From a checkpoint of a small image autoencoder.
Model: encoder patch size [2, 2], encoder depths [3, 6, 6], encoder widths [80, 160, 320].
Training: adamw at rate 0.00088, 9800 steps, batches of 128.
Data: trained on photos with spoken descriptions (Open Images, Localized Narratives), 203450 training examples, 6.2 epochs.
Rows from block 12 of the encoder, named by matrix and row number. Each number is 128 + 32 x the weight over its row's rms, rounded and kept within 0 to 255. All counts start at 0. Numbers have three digits each. After the name is the row's rms in percent of the matrix's.
# k: attention key (encoder.blocks.12.attn.k.weight, 160x320), inputs 0-106
k.4 058:139121084116137109105091153135106155094117119137131118150159102074107169181159052075105135104081108125147177156141118123153124068191138155107128087094137114127105132137103053123097108128094116112099128129107128088136145127138136128164134124126131110119137136140181123150109190051134086084096124165101128144181125112090154
k.5 058:063128088166103127123069164071114074039197125123170155159156118122135107147138170135163125126179126096103105050188138165060095128146140128171118187129148128089066123177148176153119070160165107126116175096129191142124155159082130180083150129093058100173126174115129159133123092158113135127132127119183171063145169119117180
k.6 074:136124082135134224132145093203109134125168126122120174132105157161103136097105128154109147103084095070119110129108095097139134209127135094171199113099120116102137128151128159099141157128174115201138132107180144166116089102083102124136118179133099169079152161120133085134154129183127115134133116082160081108108112181116138
k.7 065:148079123153115110110093144078133109129057152145211128130065103136174145180136134089122138113154124194159090168133133069218154131135125127131117158127115081155130140120132120087112131089165127100121182166134066120196128107181145117096096128064196193130186061134147092133124133135143123170122120176131122120169112133169123
k.8 085:131126134175127135130072081117145125119140087122107166130146093119151100151047147128160098133125160098119167051190181189100098129077149175101136102086177195176127136106170193116119085121112129149120157108125068187110129164062133096130174129153120113128116148114126159143130123182106194053139118077148195107118172182144140
k.9 089:100206101158106151148113121175129085154120082054108196101136110179140117162085118117122083147130126108115147147085132133149066136089158114127136121131146111176153133137131134138114152125156169182175118094155100131128125108099133078116121152198132139120104123102111151134144094154144124073134120132106130086108135136116121
k.10 076:158181144173135133135184132173121112109197108127112159096181128189119134117113098176124072130092078128133133140120144135128103191122137123134132108129111116139135095131111157139124140125165117189084126109105137158064059062108127104106146198115147137172125132125116117098132154215164131134072121085126132141172083165064143
k.11 078:135135157133166119126111148130140162126139127118162124142131130071141158128167062105100161093168128120159074132105098128155177117185089164145118130159143106131119130130103075119184132107093124064147152125119101068161120146153107106157129130120140095084168118175132145119102101104098131161140122165140119160133140070126114
k.12 082:150076177129147057150146187119115191075062138112181101179108127083150130131103130063108105126107176129091128134111123123170135044160069128162121106152094125121058120109125137153132131094150105117156153116126105130137182136161154140109126119048159121139106117143094108093158137119107117157173124146127131102085128116142160
k.13 073:167146131135081089132136183067186076125134129133168141118114108123147138193094177110125187150171123088109167139140144170096121109141077129133120132132128150102120108103119124127146151134110137093150139121093187136122166138132082134140138078129125122075110136131076122149117123139065126170175090125132128145122127096126133
k.14 075:172102134119159068117131159160125130158099140160203136185130103114133121095156137115098135118157117161177102168091123111184111115141137127162130128128118090107119113123152128130160170076123094099119161196121185080131151072130121124128071130120126130111134075142127132099094174132128068212125088131110101134142107147075086
k.15 076:124125128129125212136124084132118119119166066094029119131127170190128166086122142138126092097125127128116151132100129147141063192103118082130177149118149126122107090205125142130122107133159148174123120179164132161113132128093105127134160192154081107130124120105167136159177113206172136136156151131086128123169118140127127
k.16 070:133136115093132165127104093153180085141130069119055191098095116126145101112047150202129138151151137073155132115138126119128071150167136123066182161120149156121154131160159173123099080197190182188175113079181120181111134187099123125131149127215081123089042169125123193146155088136090130045160104126171162129139168160132110
k.17 056:159113131088131219186160085130179123093135094125108200125127049129142146152147132102128115142131089127152177150090125092076109187105160159148156072123173185137130156174160192128120177103092130154133132153148173116094131096130118168108114167186095096073131106065126129190151109085113118152125186134140101136072143147127090
k.18 066:077131170134137159140066144112137110109085128107071079107087157117134110183125126189128177100108127067050131147140175097126128162202104127060120157063098153136131103134155115157105083154082073120103119081108151140127128150134134122185151094144069089132096114163140095108138122110109154108127111126093139148097129129181176
k.19 078:155152131208101142147124091160115131168138089070078175104125159128129186110122186145105120130109063145146127146153173106113105182089135101125169145135204158122165090169123136129147110105151156135145075116124126155051106092094126098128124156153128155164109126155137166126140109178108140135125163145113135125152170135092118
k.20 095:149111133058136048131156172105108131097122134153160121135165148101165126160168087127107156081119151145132123145168143133155186126200113192147113172128129154120104106119126127120097116137088120093101145155128189149186171113149135171113101099120110123084107114133155100131102132062124130157150089139096177171096130124112177
k.21 063:078128149102117157143089143143166143078105067122128126085126119133116086149086195151163126124204162147101122106106126141076104167191156117125126189128158214120139130114159144081127127185103172146172150091130127129126195129124108143151117166138067136092126133141115112185095124115124126140171167150133179131127156105131127
k.22 058:088131154096117052089085169079068135126101206093177093049138128163066112064173119097079129125089127133164057073127076126185168092128093134131128130109080086132151149102158134171174129109161159129120207131140142135158127155121192185110128131107132116072128142130154166160107161125160142161132099115138125073131172079128147
k.23 065:142148116163157113051131113126136099152110132106208108143114155161137178128196122074113161119073156123127117173127127119104141090200130079104139147080118129109130151099111103136118180114127157116098178160076089103188128092165066129176150138064141135099185059176130117112125135104133092203126156126147085131176101162133154
k.24 064:123165104129133145118096121166130137173172126077126140086147105145129127129124131104103107090130085117130135144126163118097084142111108108146158073090154126121181167150124140163142156144179111157125083116195124162113136139114107091119111115147141130121124105141066126134093111178152101063129142098135129085165134178072117
k.25 076:118136095108082127145126127096130121124100054104067177127098144111188127179116121163131111134133141087098171127138146176111127129103126191122123100097133179087167103083129199122126111194133130175134132082155151127046132147141137097128162165159085107110055111117125174129144117136093151039120131127132147068146207133150148
k.26 068:115128163149078110083107119093152084134134146109157142139125082111120081126124202202113131105123139126084197124217150143148126131149129159094110112078182129161129149115133136097072140126177161127145159137188129176154172150110138149087141127100096055081127128107069127162110124146094107129126105150206171125118164145089107
k.27 079:100150120162150201126160072200156141098121126077043138137120106145088131167092165129112138097129135125121170123156188119131056201123162088117138126093149150104131092189107132130103158113131142160126132115120071121112097093137122111106133133146090118132105167114126137170095108200108180125119101121138156135126139177134130
k.28 057:107074089161114109127140183127114161081130145085147071128100150154182059182187149089155075134093087058127098162129128073149090166129128092168180158135073180130102087126142093088156167115128128150108149115127116149097179144073130129186125128165181191128129126194143089190085127179109181118085086126156112105134127129131076
k.29 057:169074161076105063097173084052127159131153149146172111087171116100074146151112156161155104129174108185079106185150161117096126065112125128112144155117128127091127178105084120127128129168118176078101125117124075110113178105132124176099122127072149097148183053130184133144129123120086154098083110125183128166138121134140094
k.30 057:155131118137129178129089096189098131129147145123161155093126131176084129114081178172126104184132066080165121179063087132129081154074151073115128113103069081152089123118138143063124129130130092192071081109166178155120070092106156092130151164119086138080061129135149082130199132105153180126129133130173101176132131200086119
k.31 064:151157145086125128071075187098163177122089129180127078130072113133122120129140133132162134110100122128128142173162139133178125098211068140115158085086136180152130108064093110128113130126145160114131185130148140129198166177159148117120123065130095120075091168085128157145144174142116158081114107149171184080148097121153135
k.32 085:128094154120163128123101191097145185101107116095139085177134112125130163136116069091113158136173153137154135158134150128150187125137105191157107109128082165098105131113104154130147103121123063110108156117132203104157144088101115129125106153111079099100126084150129135139130140030083111130130149146121161132107128125153166
k.33 075:190141177102121079153130138093150167129089112159141110185168102052171166126134113104143144138106145173169077165152150132160160113142047156148042098126138160092129093154099170095130043115128064144130196147134159130141140145127133184137072131115100092132094123124137141145108135106124134143128188148141141145092128074123168
k.34 072:096101139171110161121118124135111051159194085174074143123114106172073063152127146202127108146103088116127122148156130102147113171079136076083189175183132123154132082121183123125130125134129117133135146157129094126049108169096140121156096119150118139133095163093159138129130104207171128151125107146113106103130119107188124
k.35 060:124159075127114151089142148113103104139171127159086170048092128156082136164128093146176147181124121124120132129128138166106127167095190159075196145127117114152156136146097091129136104127130134120132150131079118127110117130128133058085196118179131158155197132102178084111101127189161158115115105143141082120127164131167097
k.36 060:120139128140173109141088127163126139129158091090105174115124079095108128179174143098088144143129190087179128093135130143130155123138128189129170082126168100055125127129164113140120076134132128129157092079130108135130130127099053059097076131171100079122124127134099197088091143096161158131110091133098156127126141061182132
k.37 071:146138169120152125123094182139169141122097119107151131148098108105144164136097066061166190157143088128163126110124125094123180080188099101168123122110098135105115129130068156100110106106126136141124151104164138141130131079130109076145100072127163137061108086126082138098090139084125168132173175193097111107053134126117164
k.38 081:128137048134093185133125103151091040127193183128126173090109108177094156098136134169094124146127118132118132138103162158148124097142155089080113153145118130197127124125148122097153159123131187136123117130143074128073101176174149137105138125196129151190098169168097122129117100186165121124110076124133102078188150155112119
k.39 090:102153089140103187154155097165128105150147127096111184067119095154102125127134183183120079133123113144092178087133138096101116150126135131088100175147092168187189125116149090130141194129127155144158130145139113127131092136164159145121135092137159134179129171139157087166145090163129121089106042119132122122177157137167103
k.40 066:124140136103102134169119088140112131139176170153119130151123170128143126127201133139200130087144090149165082126168132145123117131131181148097131125154173073117157117195086201121164169139127084124114095126143150089108120134138168190128090141071150156131128135082085095096168120142111110157080109095129137165130072092129115
k.41 088:093154078089113209131111114179103101130176118100042132105140063183169140096126105133155101130112130137134110140112192133170094122128166149111091169090120125165182140070169072136128150098124109135188141072107125110171137155122140123105100120180130162183179182136203110161141093143132144140114091068163168060134143129138159
k.42 075:132088135135189114156087113119120156129070091113205096136138134083159167105139112133163133129129152172152120151107153096187175132135159137130130112122064094093132133135123128114130059131092141156082096139175167128130132168125073096135170132125127048087095114105123184131150145039093128131179133160116109141092109119158124
k.43 098:096129086170080136132133117191161095103198143136054157037112129165109113129126142214160097127127087082140143116165145102099093119098120079087136192133129129175129124117129119140113138099129154131141097137127094119102105139159174153092140097157102128177136195106146124154146108207106154128082074105178126121197096177146128
k.44 073:094082112154108147153096111137161109097132165105144168105055150180097155105138149117112128125129132097077130164115137130078133129134117153109180168201133164183132091184133150132106091160161183071068148182115039109125128096178137142131144099107126129129156182123109135154130108160154126154097096148084077157137063142161048
k.45 091:120183118138065159124138120158088053121212133156099158098096125153119087145090124179173111127134117149144125142097167142097110175084158111095095194121150137159185116130161118090145136090124122135190108136125077145093121113163169160148147119170158157182121183142155113129141080167129085107097076064182116086170102197145112
k.46 113:129074158119143079100126187120138195140098134154147078223179146096136162103127082088142133128165138131162113144126141166139142151138151147147150073111147134064093145122111133156134101135143073154092146123130165151142143095110095152126109159080120092089112097114135119125132181064123130147144159164128148136096123094103121
k.47 073:108118132074151098149113128125100177150071074162177129180139168107129087126079122091103171129127128113143093123084100135154115150153126159161105089098099128101070139140123098090105095156098125110101106090130152100108139103115050121173126141115125111103144120114149136156097133029121128132141172134110139151076097059090144
k.48 066:086122126133220126120125157118121149082131128079117082139134183123133095122125129112118148130130107129121099118103111184141159154136120096095124142123120067150129130120122112182125096177130137158081082076116158124145129167078118130131095093129148124124097128156125096175125140127125114131178208158143100101092177112105141
k.49 091:104186126145090188119137061143108112120174130134073142079109125147083133132142189191155093140103115096101113128128124122120057153091149120090099157141126150125155112116148098137163151103129151150130138142123146114097099170129177142105133144151118139138133223131160124154138062166148153096105089106145159075179098174106122
k.50 090:110099161098179126120118202138127154137088131127191088195087136112108154175141142109120112144132133110138128185130127164111168070159118141147115065119110103106097183142071173105124097144138090067092127107165143101142143123128091103150139121057145094111111039170091128107123132046118162161154160185108128194054115104121115
k.51 085:136108168099204083119113172111126221125089149125214080145153134117142155109149100093147121140158174131127103157126124105140165123153112144145075089096124130154115154095123144150103070158160119109120133125130120161138126099134126150121143089115112125093149094115130138127093134113165146173184183149091148152107108108105126
k.52 115:117142087211080139134106125152119067111133149141177162078124166165106133139126186143105135126133101066094121127152113129087126128080106126084147144157114116166140137157167097125090140095121170125089106137124066118094089133172162128102138136133132127104127183141086133169129101219128123090098081137059137129145127153124055
k.53 062:128184110127071129140119126183168078173201096082119193120119076126167057101101140184173117131081158129099135122074131119102062126113123120101148186113152159157131122184099087153121167121087123130145082178124087137123121149131149108146068078125116140122145185167172116160090126119095130122089085156107125064146103112085113
k.54 080:169126198069197102134094172104146192089050125129104116167142100113132129096131127101169140161135129106143102184093119143172158130151134160121098098078107139098131135118111137159089113169129094126128118095142150138156116101135042083103113107119150122124101066146126138144082153068100160099161184165101175146110111124165146
k.55 124:125188095160064140128146096141109089108195123130100138070110106169093125129108142160145120148134119117087170112117135122092093134095135083095126158127150128149149115129161090102117170120111155129170132127092056126129085158157148127108146118192117137168129212141129121131140120170132128118106061109139118067189127144154099
k.56 064:117067140129158146171140127130192112146082143099183134094112142191113117128179080116117087143128104082073151102154140127126126126097151128158156170174162130171060126105165142123158160127174171083151062178148024106110128126161172081141136089051128115057128099177114126113143114144124090108127054167131129170153131081126126
k.57 107:103140060149114157156111101177145075145184115096126160075086100155081143129120154193147102110114109124079160074157116135094092141103127072069135186171095125182136139118143127131109149123107135133140136128109107087077094131129136126107138121138112151146134213111093084130140091153120134145126100075140148103150115144147094
k.58 086:122192090146128110165104085157115068114170111115096119081118125201123086127149122164150095135108065130083117088164126129056065123122159105044116141151131108156128109105109149131130122102123154115128149122122067091144120152111145132126147127152164134128149219157139114140140100233179137123088072119127103115168086121160105
k.59 071:128129114191110163122126096199160119097153176128105110102149084144126097129099129153128102165150105069133121115165120111129051106140121124104182148163163153164165139162141089129134113090138145123169151192094062095067097131077228149092088126130131191093133177121118078129134105177097146126140064089113155135198120186130097
k.60 110:120151113142064128135123076160117049153186154129079150050087129201133087115139149180104129127124116121123143136152146130116082125088165070065130182144136128169166090110161102125127161095101133104144154111128089094125109133127147097143166115164132122141132184148148120125113063217150115126125086086130127099158089185131129
k.61 088:111135099155082132145146114149166049126176165099120145087075118171109104103152130144142141133115116108128117109170142081065082127104160120125161138143130125168127148122163123116158158143145162145139087164145039095089126132131213128122129114131133128111088150131123125140137076179128102128089103087131123091155127183146081
k.62 059:129103128085182168080173093128133133075123067106098120136140054158134128128166126122159133162090129148105084076161096173131114125113103172156085184179100170073115150133177098144169120111167110126127116076138168098127127124069087126133130151128178129103144187130156137178136078064109128155127123156182123123083169127108178
k.63 058:128133101109142129143095174133124096084083091175128107107125093138178130133148126082118098187116108176090171103124129128135107154164149145065126198090119086127194155059180136137161124140145088069166130134115109088147080093092138105146123116167131137102196142183155107129142168231199078128080038167169117147204128154165089
k.64 091:109140059153122129121153116155152121129157138128140144069106116174083074147122134148139134133128088100132157132126174092101104127106133107102140153128142131166120151114139127125131133126100156146132098130128070103063105102087147125086144131140152176149134180122130119136133125175132129127106059089146105134202122125140153
k.65 092:141148203108206179135094171081120157115118142128079098162142128060140112162128118112128094111162152155149098120124101179142138159125090149097141161113120107031111127145144129160115122168131068178088154085145180173130160119139158137155096174143067092073099076116120108144122115048092114153137210106165132126089193142096132
k.66 134:163111167077142074101125179058130176124070133127184106189168145083141147107150114103117123136152161185144121133129094128139191129136088154177089116116107127096119138160130134124138101132104083116089137100124177133179146096130111157141084135084132123092132083125123128096113150077101128150194169155136124136057116102089136
k.67 128:143114160111141108132116153066115182130079150153162115191166111063150160123155102089166092113142151187154105125134075150113177129142082160145122120122142130089101127124104154123134061131120092135121133114118173152148140106144125117136066168139144123111104074091102155116117137037135128166172183177142130154060129092121157
k.68 089:108171113136072143152131083202172080116153126103133164061081143156118117131106107181113111136127102115115129143137104077140087089096144075121112141187092110189125126137126150099127165151117212131170088128126052139090073140088129117104137130137115146136151194133137083118137111217145131116112067096129146113151129128131121
k.69 073:131066151120148172139128199124112120085165162113073148196120140122127093110130140126082177155101210130119176141200192171130144129128121129115153126075149156100115176134130167122100065128128118164126094083161146129128204126137193158189072117144110130075106150107166130125118126091126191160193152127132131144072136098111139
k.70 143:152116176088149108134147181098119161142065148110145107168152135091132174119137095100152116128129167185167114123129107160165144121134104161186109100119102124080086128139103121166137100151104081127098153127121175120184155090143129156154109141084106123121149092126135131112101135061133125183159190181141135142069128100124141
k.71 071:169150083129115121118180146112095135180097181151144137145127150132103181111128096120140130119077116175149120161086097146133085104129081119122167147129132143101158147143154103119177127127080093109115132182139109067105059111126113109117122131096131154149187106102190178145138164163190123186139082086119054128152108145074081
k.72 142:144095168118152108101129168065087194125093128144154123208132135089147139131158102099160127129112149174175110117120106167141157132148091165179127128142112125091105130135106152128139116116131085116101113122151172111182154103120147124125096171116111104140145062123112146122099162036135147172167155157118128175079124110105133
k.73 098:128168082159119148120093128195139100108166088135091142075109080167128129132105146194156128150120108071147140130149122117123083122128158071108144130177156127174165106114142115092118158126132172131170122125149102127059125137121126094093129099154121161181095204122122101143173132220154113089069102110112127102168122157169104
k.74 145:146080163070149124118127185073099205100098136149132099170172144065143129129134122088138116110132171168153122135138123154150175111116115164152114115103096107099130128164126127129149069150107088111083140097128165133177155115119120120132089138122131101119145088115112135095106131039119118154145167165122130134076128111086131
k.75 075:075126166084160138107128129124184139057077144133101122120144133112128062129128184134078125118139136128114134119111144183120132128123157159063128106126109183057124109070130196128064121160187123166126158128172164109137137140137161108136105135134089122096152085127161129133114078079056141124162135167171136109096129141124128
k.76 079:127169148105156130106194056191125053155146123088139135105124110161125146099129123155131091128134104154163112177118075044116116128140130075115145090169143127153088096136151132127128145123109142110173109139071098095124074105151128131073130063122192149141130152183139090113118158129145080126105110149093107129159121170108147
k.77 146:126107152110168127102133185084148171087066152128149084172144146055136135121118083095123105131130164140129133127130115157143169132131111174170099112107119142106127160122114141113128090143124100131122139083128182144173148129139129135126121126132112090109139091122123164109091152039111121147146192181129146128047154072122150
k.78 071:113164177129152177130151163116121158077123138153121159205160119075139105078136122118150088138157135179129124125131082177115101187096086133116101126093124153104127111140132131121086061129186101132084146127139183142113134118157131181143105159129056113117138062129122146108078153121125175141138207107106162072104188099103170
k.79 141:142110155079143099125117177060127170105063157144139104194164161087169160128132117077149123135129161158170076127128088166144136119159102151187077125102131110111098138148104143150155114132126084122094126098129198134175135120152100151153114138110115126120139058123106134091119146085120114139170167174129126170098127094117141
k.80 127:180117146111151111143126188063120174154110185125159111154150126105129159113153057080178126138103134159170089111104100136150169164107067136193111122147124101111125129177106118133140096127105094096110126120137181150191171118142130142134093116092131134104114070133108111117099153060115105161148196178132127147101133104119125
k.81 124:108136058199079158110131090173128109144181123096143132058076132203093125134129139149094129133128084124119139134128144084134089095144174101118142110144126112170122097121140112109122197130131159131171100165127090087130107101082132113084167090133160128186125183150154131147135124224144083117110057092102128154186102140151129
k.82 124:150069191087147084129127172081080168097074158138173076176146162061169165104114118080137113130153178142135074101121121139159139113121093190158127120122143128081114129163119114136140099148121063117073109129129167152146138092110139140172087139118098113120137070121136133118110136056126126155160168186112117132072125104113123
k.83 159:110156096172075150108096081199164072122188087108113158061067113196123127167115180192127138135151091099107163118118185125137125127136187106077149151114157152154140139093133136118106180126121187130153135131127084143075101152110145114140155103129131130136105148131154113143141114196140135077082096106117128091165115129156136
k.84 130:148065159083156126127126145067142159099052137161176101208138136078141171152127106087114129115133170182139121127133104138162137113133081155178108104125121129098098157158097151112138100131124099130096128090144160138161189105124096134129113136103128121083125054136112127099101177063126132154163167178117135168082163113118127
k.85 096:096122084188121132140113115181146092135126120088123148074107102154093100104120167133131138105116099113087129110106125095117158121150153063089146155152144139191144129112143120149108137144134172150138110124137062119083088174151113150127183075125143173139144211169141099116154126220144129085101052084115127120203104170144080
k.86 103:068132090140108147127066158105141097095118101128081105103109081117132075143085144144114152088191136086047171137136187175139126114161188126101171129093127156144130185084128154122070134184162139176117134088176128191113131148140129123170146104121081078050126132170109129136145110153097156091144149130172144086130165124174124
k.87 083:104132067173144081115132120168116121161131156063156166096107091185158117133098117170088154108114091123128135137087135087131117123097167051125149134178135129209156127106117141118135126085094166072133126165142063123075074132102055134133157117093188111117152160152101163103202105169105128128089073069134128140145088155143126
k.88 065:121133079196121128139133194096124121153091107195174131118093128137082084166118167149084142166152131128129121118103126128126212102188172177104095162130129130196149144075143160113153153162136107129135101099173119161142122159068094097133139098113172101087131100131129125112162128165128155097138179125115141191117125095152070
k.89 133:103163103165103148120140078193136092157180123138104162095087116166126098117147159145129137151112081091089140131136137105126096140131155089108149135142134133143163125089141125124102164121131189158163122170125063105071110133117126117108155133126155146176129198167136111136142099223155141068110093117136096126171084182139116
k.90 106:126178123135118097096201065141078083176173148139158109084125128141132134094163109133135127176118118142137111144093119100124086102128127094163128137135131116154125125164169128126172130119088124091122138141124064082151063116125122135111130123113190202180184150131127126096165123175157064155089045116130078118186096188109133
k.91 088:127117170087147118084128143118109154157085164155205139165136173113110150101162117083136100099108137148135070183101074129150143120117053111178112136111124114136130082163104141131205119116079098125116124119110113112200144089101149168132100143075167137128127040113126095100136151096178083149118158165113103155119101100103136
k.92 151:168078166071190109144150155061121180100100154123168128204163146071131158109144079086146095127131150154148121115132088145139137154143113151149118112124099120062116142170126144172139088104121069108070145105143201110167152120128146139134100135131135110102138085127122129116126161043114127161177192172114112145095124124080150
k.93 144:142098190109163080154140183076079210120107167147144110183151120099124122093140083099161108116100145142165089142124073129118165158121090156135108143130124120068112126167126145169141091104132069126104148125129188122173151116150122156136055151124125115128128067117129126116092139077122128153149194178129118162100137103096135
k.94 124:135093161110156120129114148078118155113106133120156125170171133047153132129129122108107145127178185128121132109169143186128183107129106181141144109077134172104108130106113123129137109129126113126115118069128170133139161128144103130155082163129090088078114097090134126124118136079087175146166200140129133127043150098140139
k.95 097:129090162099139081109126138080094193105118148128126106180183138079113164111135113108115079095088160143149111137129056131091163170089090153170129125145141109089142102181145138138136054111121103147111157121145187150135192093140123166146055119133120144099125096105118133097137140065106119156159151135130130125064150134104130
k.96 135:111138099166082151104127109149127071161161138144123172053140136166125141129133179208144153147132109104103155070133148119139098118106127071125120171162121158161159114118154082074108152085141177130118130124121097079100091150129130144127145136156147113130147151163122140133105105205130108113084102056157134144193072168163131
k.97 141:142095183106192083127137137127125178123124108116130125158142121106149116152122102093120103144105141140129103143104094104126184116147161170128111107125138126105108154125071133192130091145079082127126140114129168128124162086125153115161099120081109163094142085105134118089137171085124127139129163175112114114122157096119144
k.98 120:155098200100147098122138143111097160098099114126124109174144135126163109144139062103149109114162149137161081193084110126117208119149120149161130114091145089121099132156072163133141093149113084094123130163164186178125193105128118125138083129119118183110150088099135108133119186069123127132167156200102126123097176112121099
k.99 129:140111179086153102128153183106118220121087097097129107186133079095175118113157090102125086126107152133130110172120116122155181096126133135128112120120122098071088169148105167169133107148110121103137158106168180177125164132112131110131108108113087132115145096096139109110142181053101162140156173184146103120113170116130122
k.100 127:147085169084173121154114135116127168107122106115143113181151090071156141139160100087151130133124157125126071145134065132132177108148144152153130104125124091105103147150095164152152085130121069127130120128161211153153166111126116104159110101116112161116129103073107145087110166070121134167136191161144116091100135118117154
k.101 146:105176060181087179109112093128165059129132123144124171099097152166120155154129191162117145097123130129081142110126152111122080146097128124108131148148133147159186118111159119067123177124155141144130113107105096085129096144122147114087137142182138085147105145158122140154128085166150119072101078058125154127167097169160126
k.102 109:118140085164089160087152096132129056127156122160153172091120173188089158136109194151123173121129120121111133123136177128098059136115141126136151135131127172186180120090191095121127143109122133137130134151129057079105051118106144128090174166125167116143114170164124133139137102186149139081110097094109133147186085148135126
k.103 130:089144097174111176127150110157162051114138131163127147049138130180085122127129170198144146123121130118087132102152159114098048130108144099125125125143140128164151108120153083105126177124143178144106147116119074106121083151138126101079154126157141081167116171181143113132114108175164121109119112068150160139177114151133124
k.104 142:134090192059152120148151152105086184113123100111121120183140108108142122110160079066124109161136164152144124182126119117157202134154132168121139116113139101073106177136067143160119114160099086123099128146162193147126152127136108132129095117075111135113125105110157161124150169044136129169158142200106127133092139096124155
k.105 122:144122163080163100124152137098127168095101104144123109175114107092170136145114113089139088138128170119147101151100100135149171110143118175139118128114164109103079146166098160180136085130120121100100104139158173154111174094121110127164104116115090141109133114089129131090150185104098144174147153170120098119110186075116116
k.106 127:100133051197076133115150115177124034154135132162147155085147136137109133147101170193103149138108076099128177081113174100142099123088108103132113164137136145189139103125146115101129159113161175154121102127087071112121102173126119127082174130186123114143112171179095095154112108168122142114126115083142147156175090165165123
k.107 143:152095177077174107126117147092109170128091127114110113178121111092131136141137081057120083142120136158137084153124103113127170101134150130164131125114134114084086157161110141151142107141107118117111106151151188148151196127128126160168105113109115171114157093096133136117127168073133135140151155183099128141107173062128135
k.108 144:160123169076162088151118147108103172113126126101113115167128119104142126107147098054138130142106153142129076180108111121117191104148128144134144086116135127083104130142095184166163108144090118107117129135153200145147178111136140143135118122113127147104133076095112156103127138054115150142163154152140092128118173077110151
k.109 094:124154085134104131128153104173133107167137115141111145084134153198106121122127142144139141083132105130100147079117189144073107139118107080134131192116126167134153106145196092107106153113177156143097123118112095128148115153139090128107129141190121100155135157145090134152101066171132140124106099115100135198163099134119115
k.110 128:134119184067157079131125129108132184099098119102109125220122112067154116152132065042123127131131143126131086160111082115124187113173147146146145130115110113097083146132111187139136097150111092126124116121177181172113164077088114127129100124106133151128125076070127105131115179074101128135149181193125125108092173122123113
k.111 092:121122178098180106151116128088092165116101127092114134172094131123132086132134089078131123148136164140142124206124101114120149132165125144156139108129137118105094136121088163147117122132135123111138141142184129126125191128088168126135122114084123173114162064071114115082126131116167132163149157184136104100103191070140107
k.112 138:159126160063176080141149177109122207097118121100133124190125105122155116109156089074130104131138141164128074155130082122115150122132137132160129114121110112105069141125076155174136080158099126124131109119171202144125195089093127126166121119091107152120138115114114136118126152098125131177138155194113124111104176106125142
k.113 144:085164096193087145106123089156126082132171121139117168041133165163109132119121192161119133115143080123123165100158158137132074143096113101127124131122111137159188103105144101105097183116139155162130143143125079114129062166137148132126143116156129106150127191156129102146119113203141127071107093095125132130162094196149134
k.114 092:156129110130118136129130100128153082141135159138154174058156180156084188138155131207092132177129127112097128088139123147132047145123111088134148158104123165139153068147145126124115149122138168126145093132114065083126083122170128164169144099147139090104146146170119100122083106134139114095085075083139108134159124179159102
k.115 147:089165057134087169128123111142135070132156143132148130040120164185106151129099199174116158118119118103121180087127188153140086131087121103104109137158134153180149116119160098075128147135147159128150128116124095111124092151151142116125174135158138109167105152182098129131129112174151100117102072091129133118177081142135130
k.116 144:127074205107195086131136183099090215122084129113141106197139102095144106143133086084143101130120141132148115158116081145145150105176139148120140115123144118101099173162099139165137071136094106128140104133169159168138171089116118132155107111076140140119152077082160158120143147046137161151130194173105123108121140109107131
k.117 132:156081179082171111103131134134129185103114118104116104208128081090166127111135101072155093132123167133132120143085111124125163128150116178144133104106125120082099127155093160151128095130095121127108101119132166171126154100110133123128108142109117151097133087077157130115136189070141141132159190196135087105098173082120114
k.118 111:148105161120187128132156140119105185128094132110162107152146077106136137133133090106150110158165180176163130191108113127137151125146145156128133096100098116063067160132095151143134111127126107084133120141134166163143178124107155130152096124104110139091166092115119127078137131081143126141139187183132124102072153109133116
k.119 142:163126192089198084156108141124107212128107095136128100205119108079156122129152072076154109145124163132163090165121115148148204140143146136125131126106152102084101147127095143191120090136115088120127141139131177160115149129095120142162116137098131134096143078108141145097158135041098114146163180159106124103115152089102131
k.120 153:088166052178083156101140116151157058151148129133121155054134169148130134145101159161128142131149100096087184107161178132108057136082106096118116120140131168188151107093164111091122139106132136143122130118107061107102075151121129112104181115170125126153103180170142122133127119198144128082112066081122135129155091153138124
k.121 065:174106108091134075141107127129081153102104121120081146158134090159100067137135092051103125124174128104185141159156112145130140125128162127130157124115194118079097126150073133175141096188127155087120116135179128134135159059062139127173076082125101126081151154103144158109100165108129088192186204217141157080127201139125091
k.122 149:103164062168105134111102113157127082132132132125141166095127146172127155136120157188135151089140124119113148088136138129100065158109102084128116163140119168183151122103158103072117187111174137129121140113096069115137101134129113135117157133171149089168123146139110133131129075192124101094123092105131161153173110150162102
k.123 159:099137080169088135108100107157128070129173144119131140053133133143119147122132188201127147103115111125087176118150150123113098120102099085122110134127132144166142094109154113069131171116160142137119138113107054100131095155126130134087180120176139114145119157147123124154139096199153115122093062105133158137175096154135131
k.124 156:112175070189059132125135078147165062132132130129133158084119144185102155148100155188107157095130121127122174114165159132102058143104126110096143160136107145176136128091162104073135146111148161124131139112121092085121073162140149105111146132143127090135126192137126105151127109179125119082105101058157133127136100168143126
k.125 119:129090176093187095109159117102127215120108112116129083192145116122130111130148100063157059161158146143188087142126115109124190133150127175153132108113116117093119153134079173143138115171103088118129089145153181151156167090103137145154110122104128157129138114104157123110103173073138130160139144187097125087061143091096104
k.126 088:125110218110135090161147160120144184068123161147088077155151083100131113144111124046115098137179129173131110162139077158141147138139155138160102110087120115111091159132091122172129093154122081118121147142185152135146179136117129110105077130109098143129136122125150154071126177082135114152159137188143124088113128089082112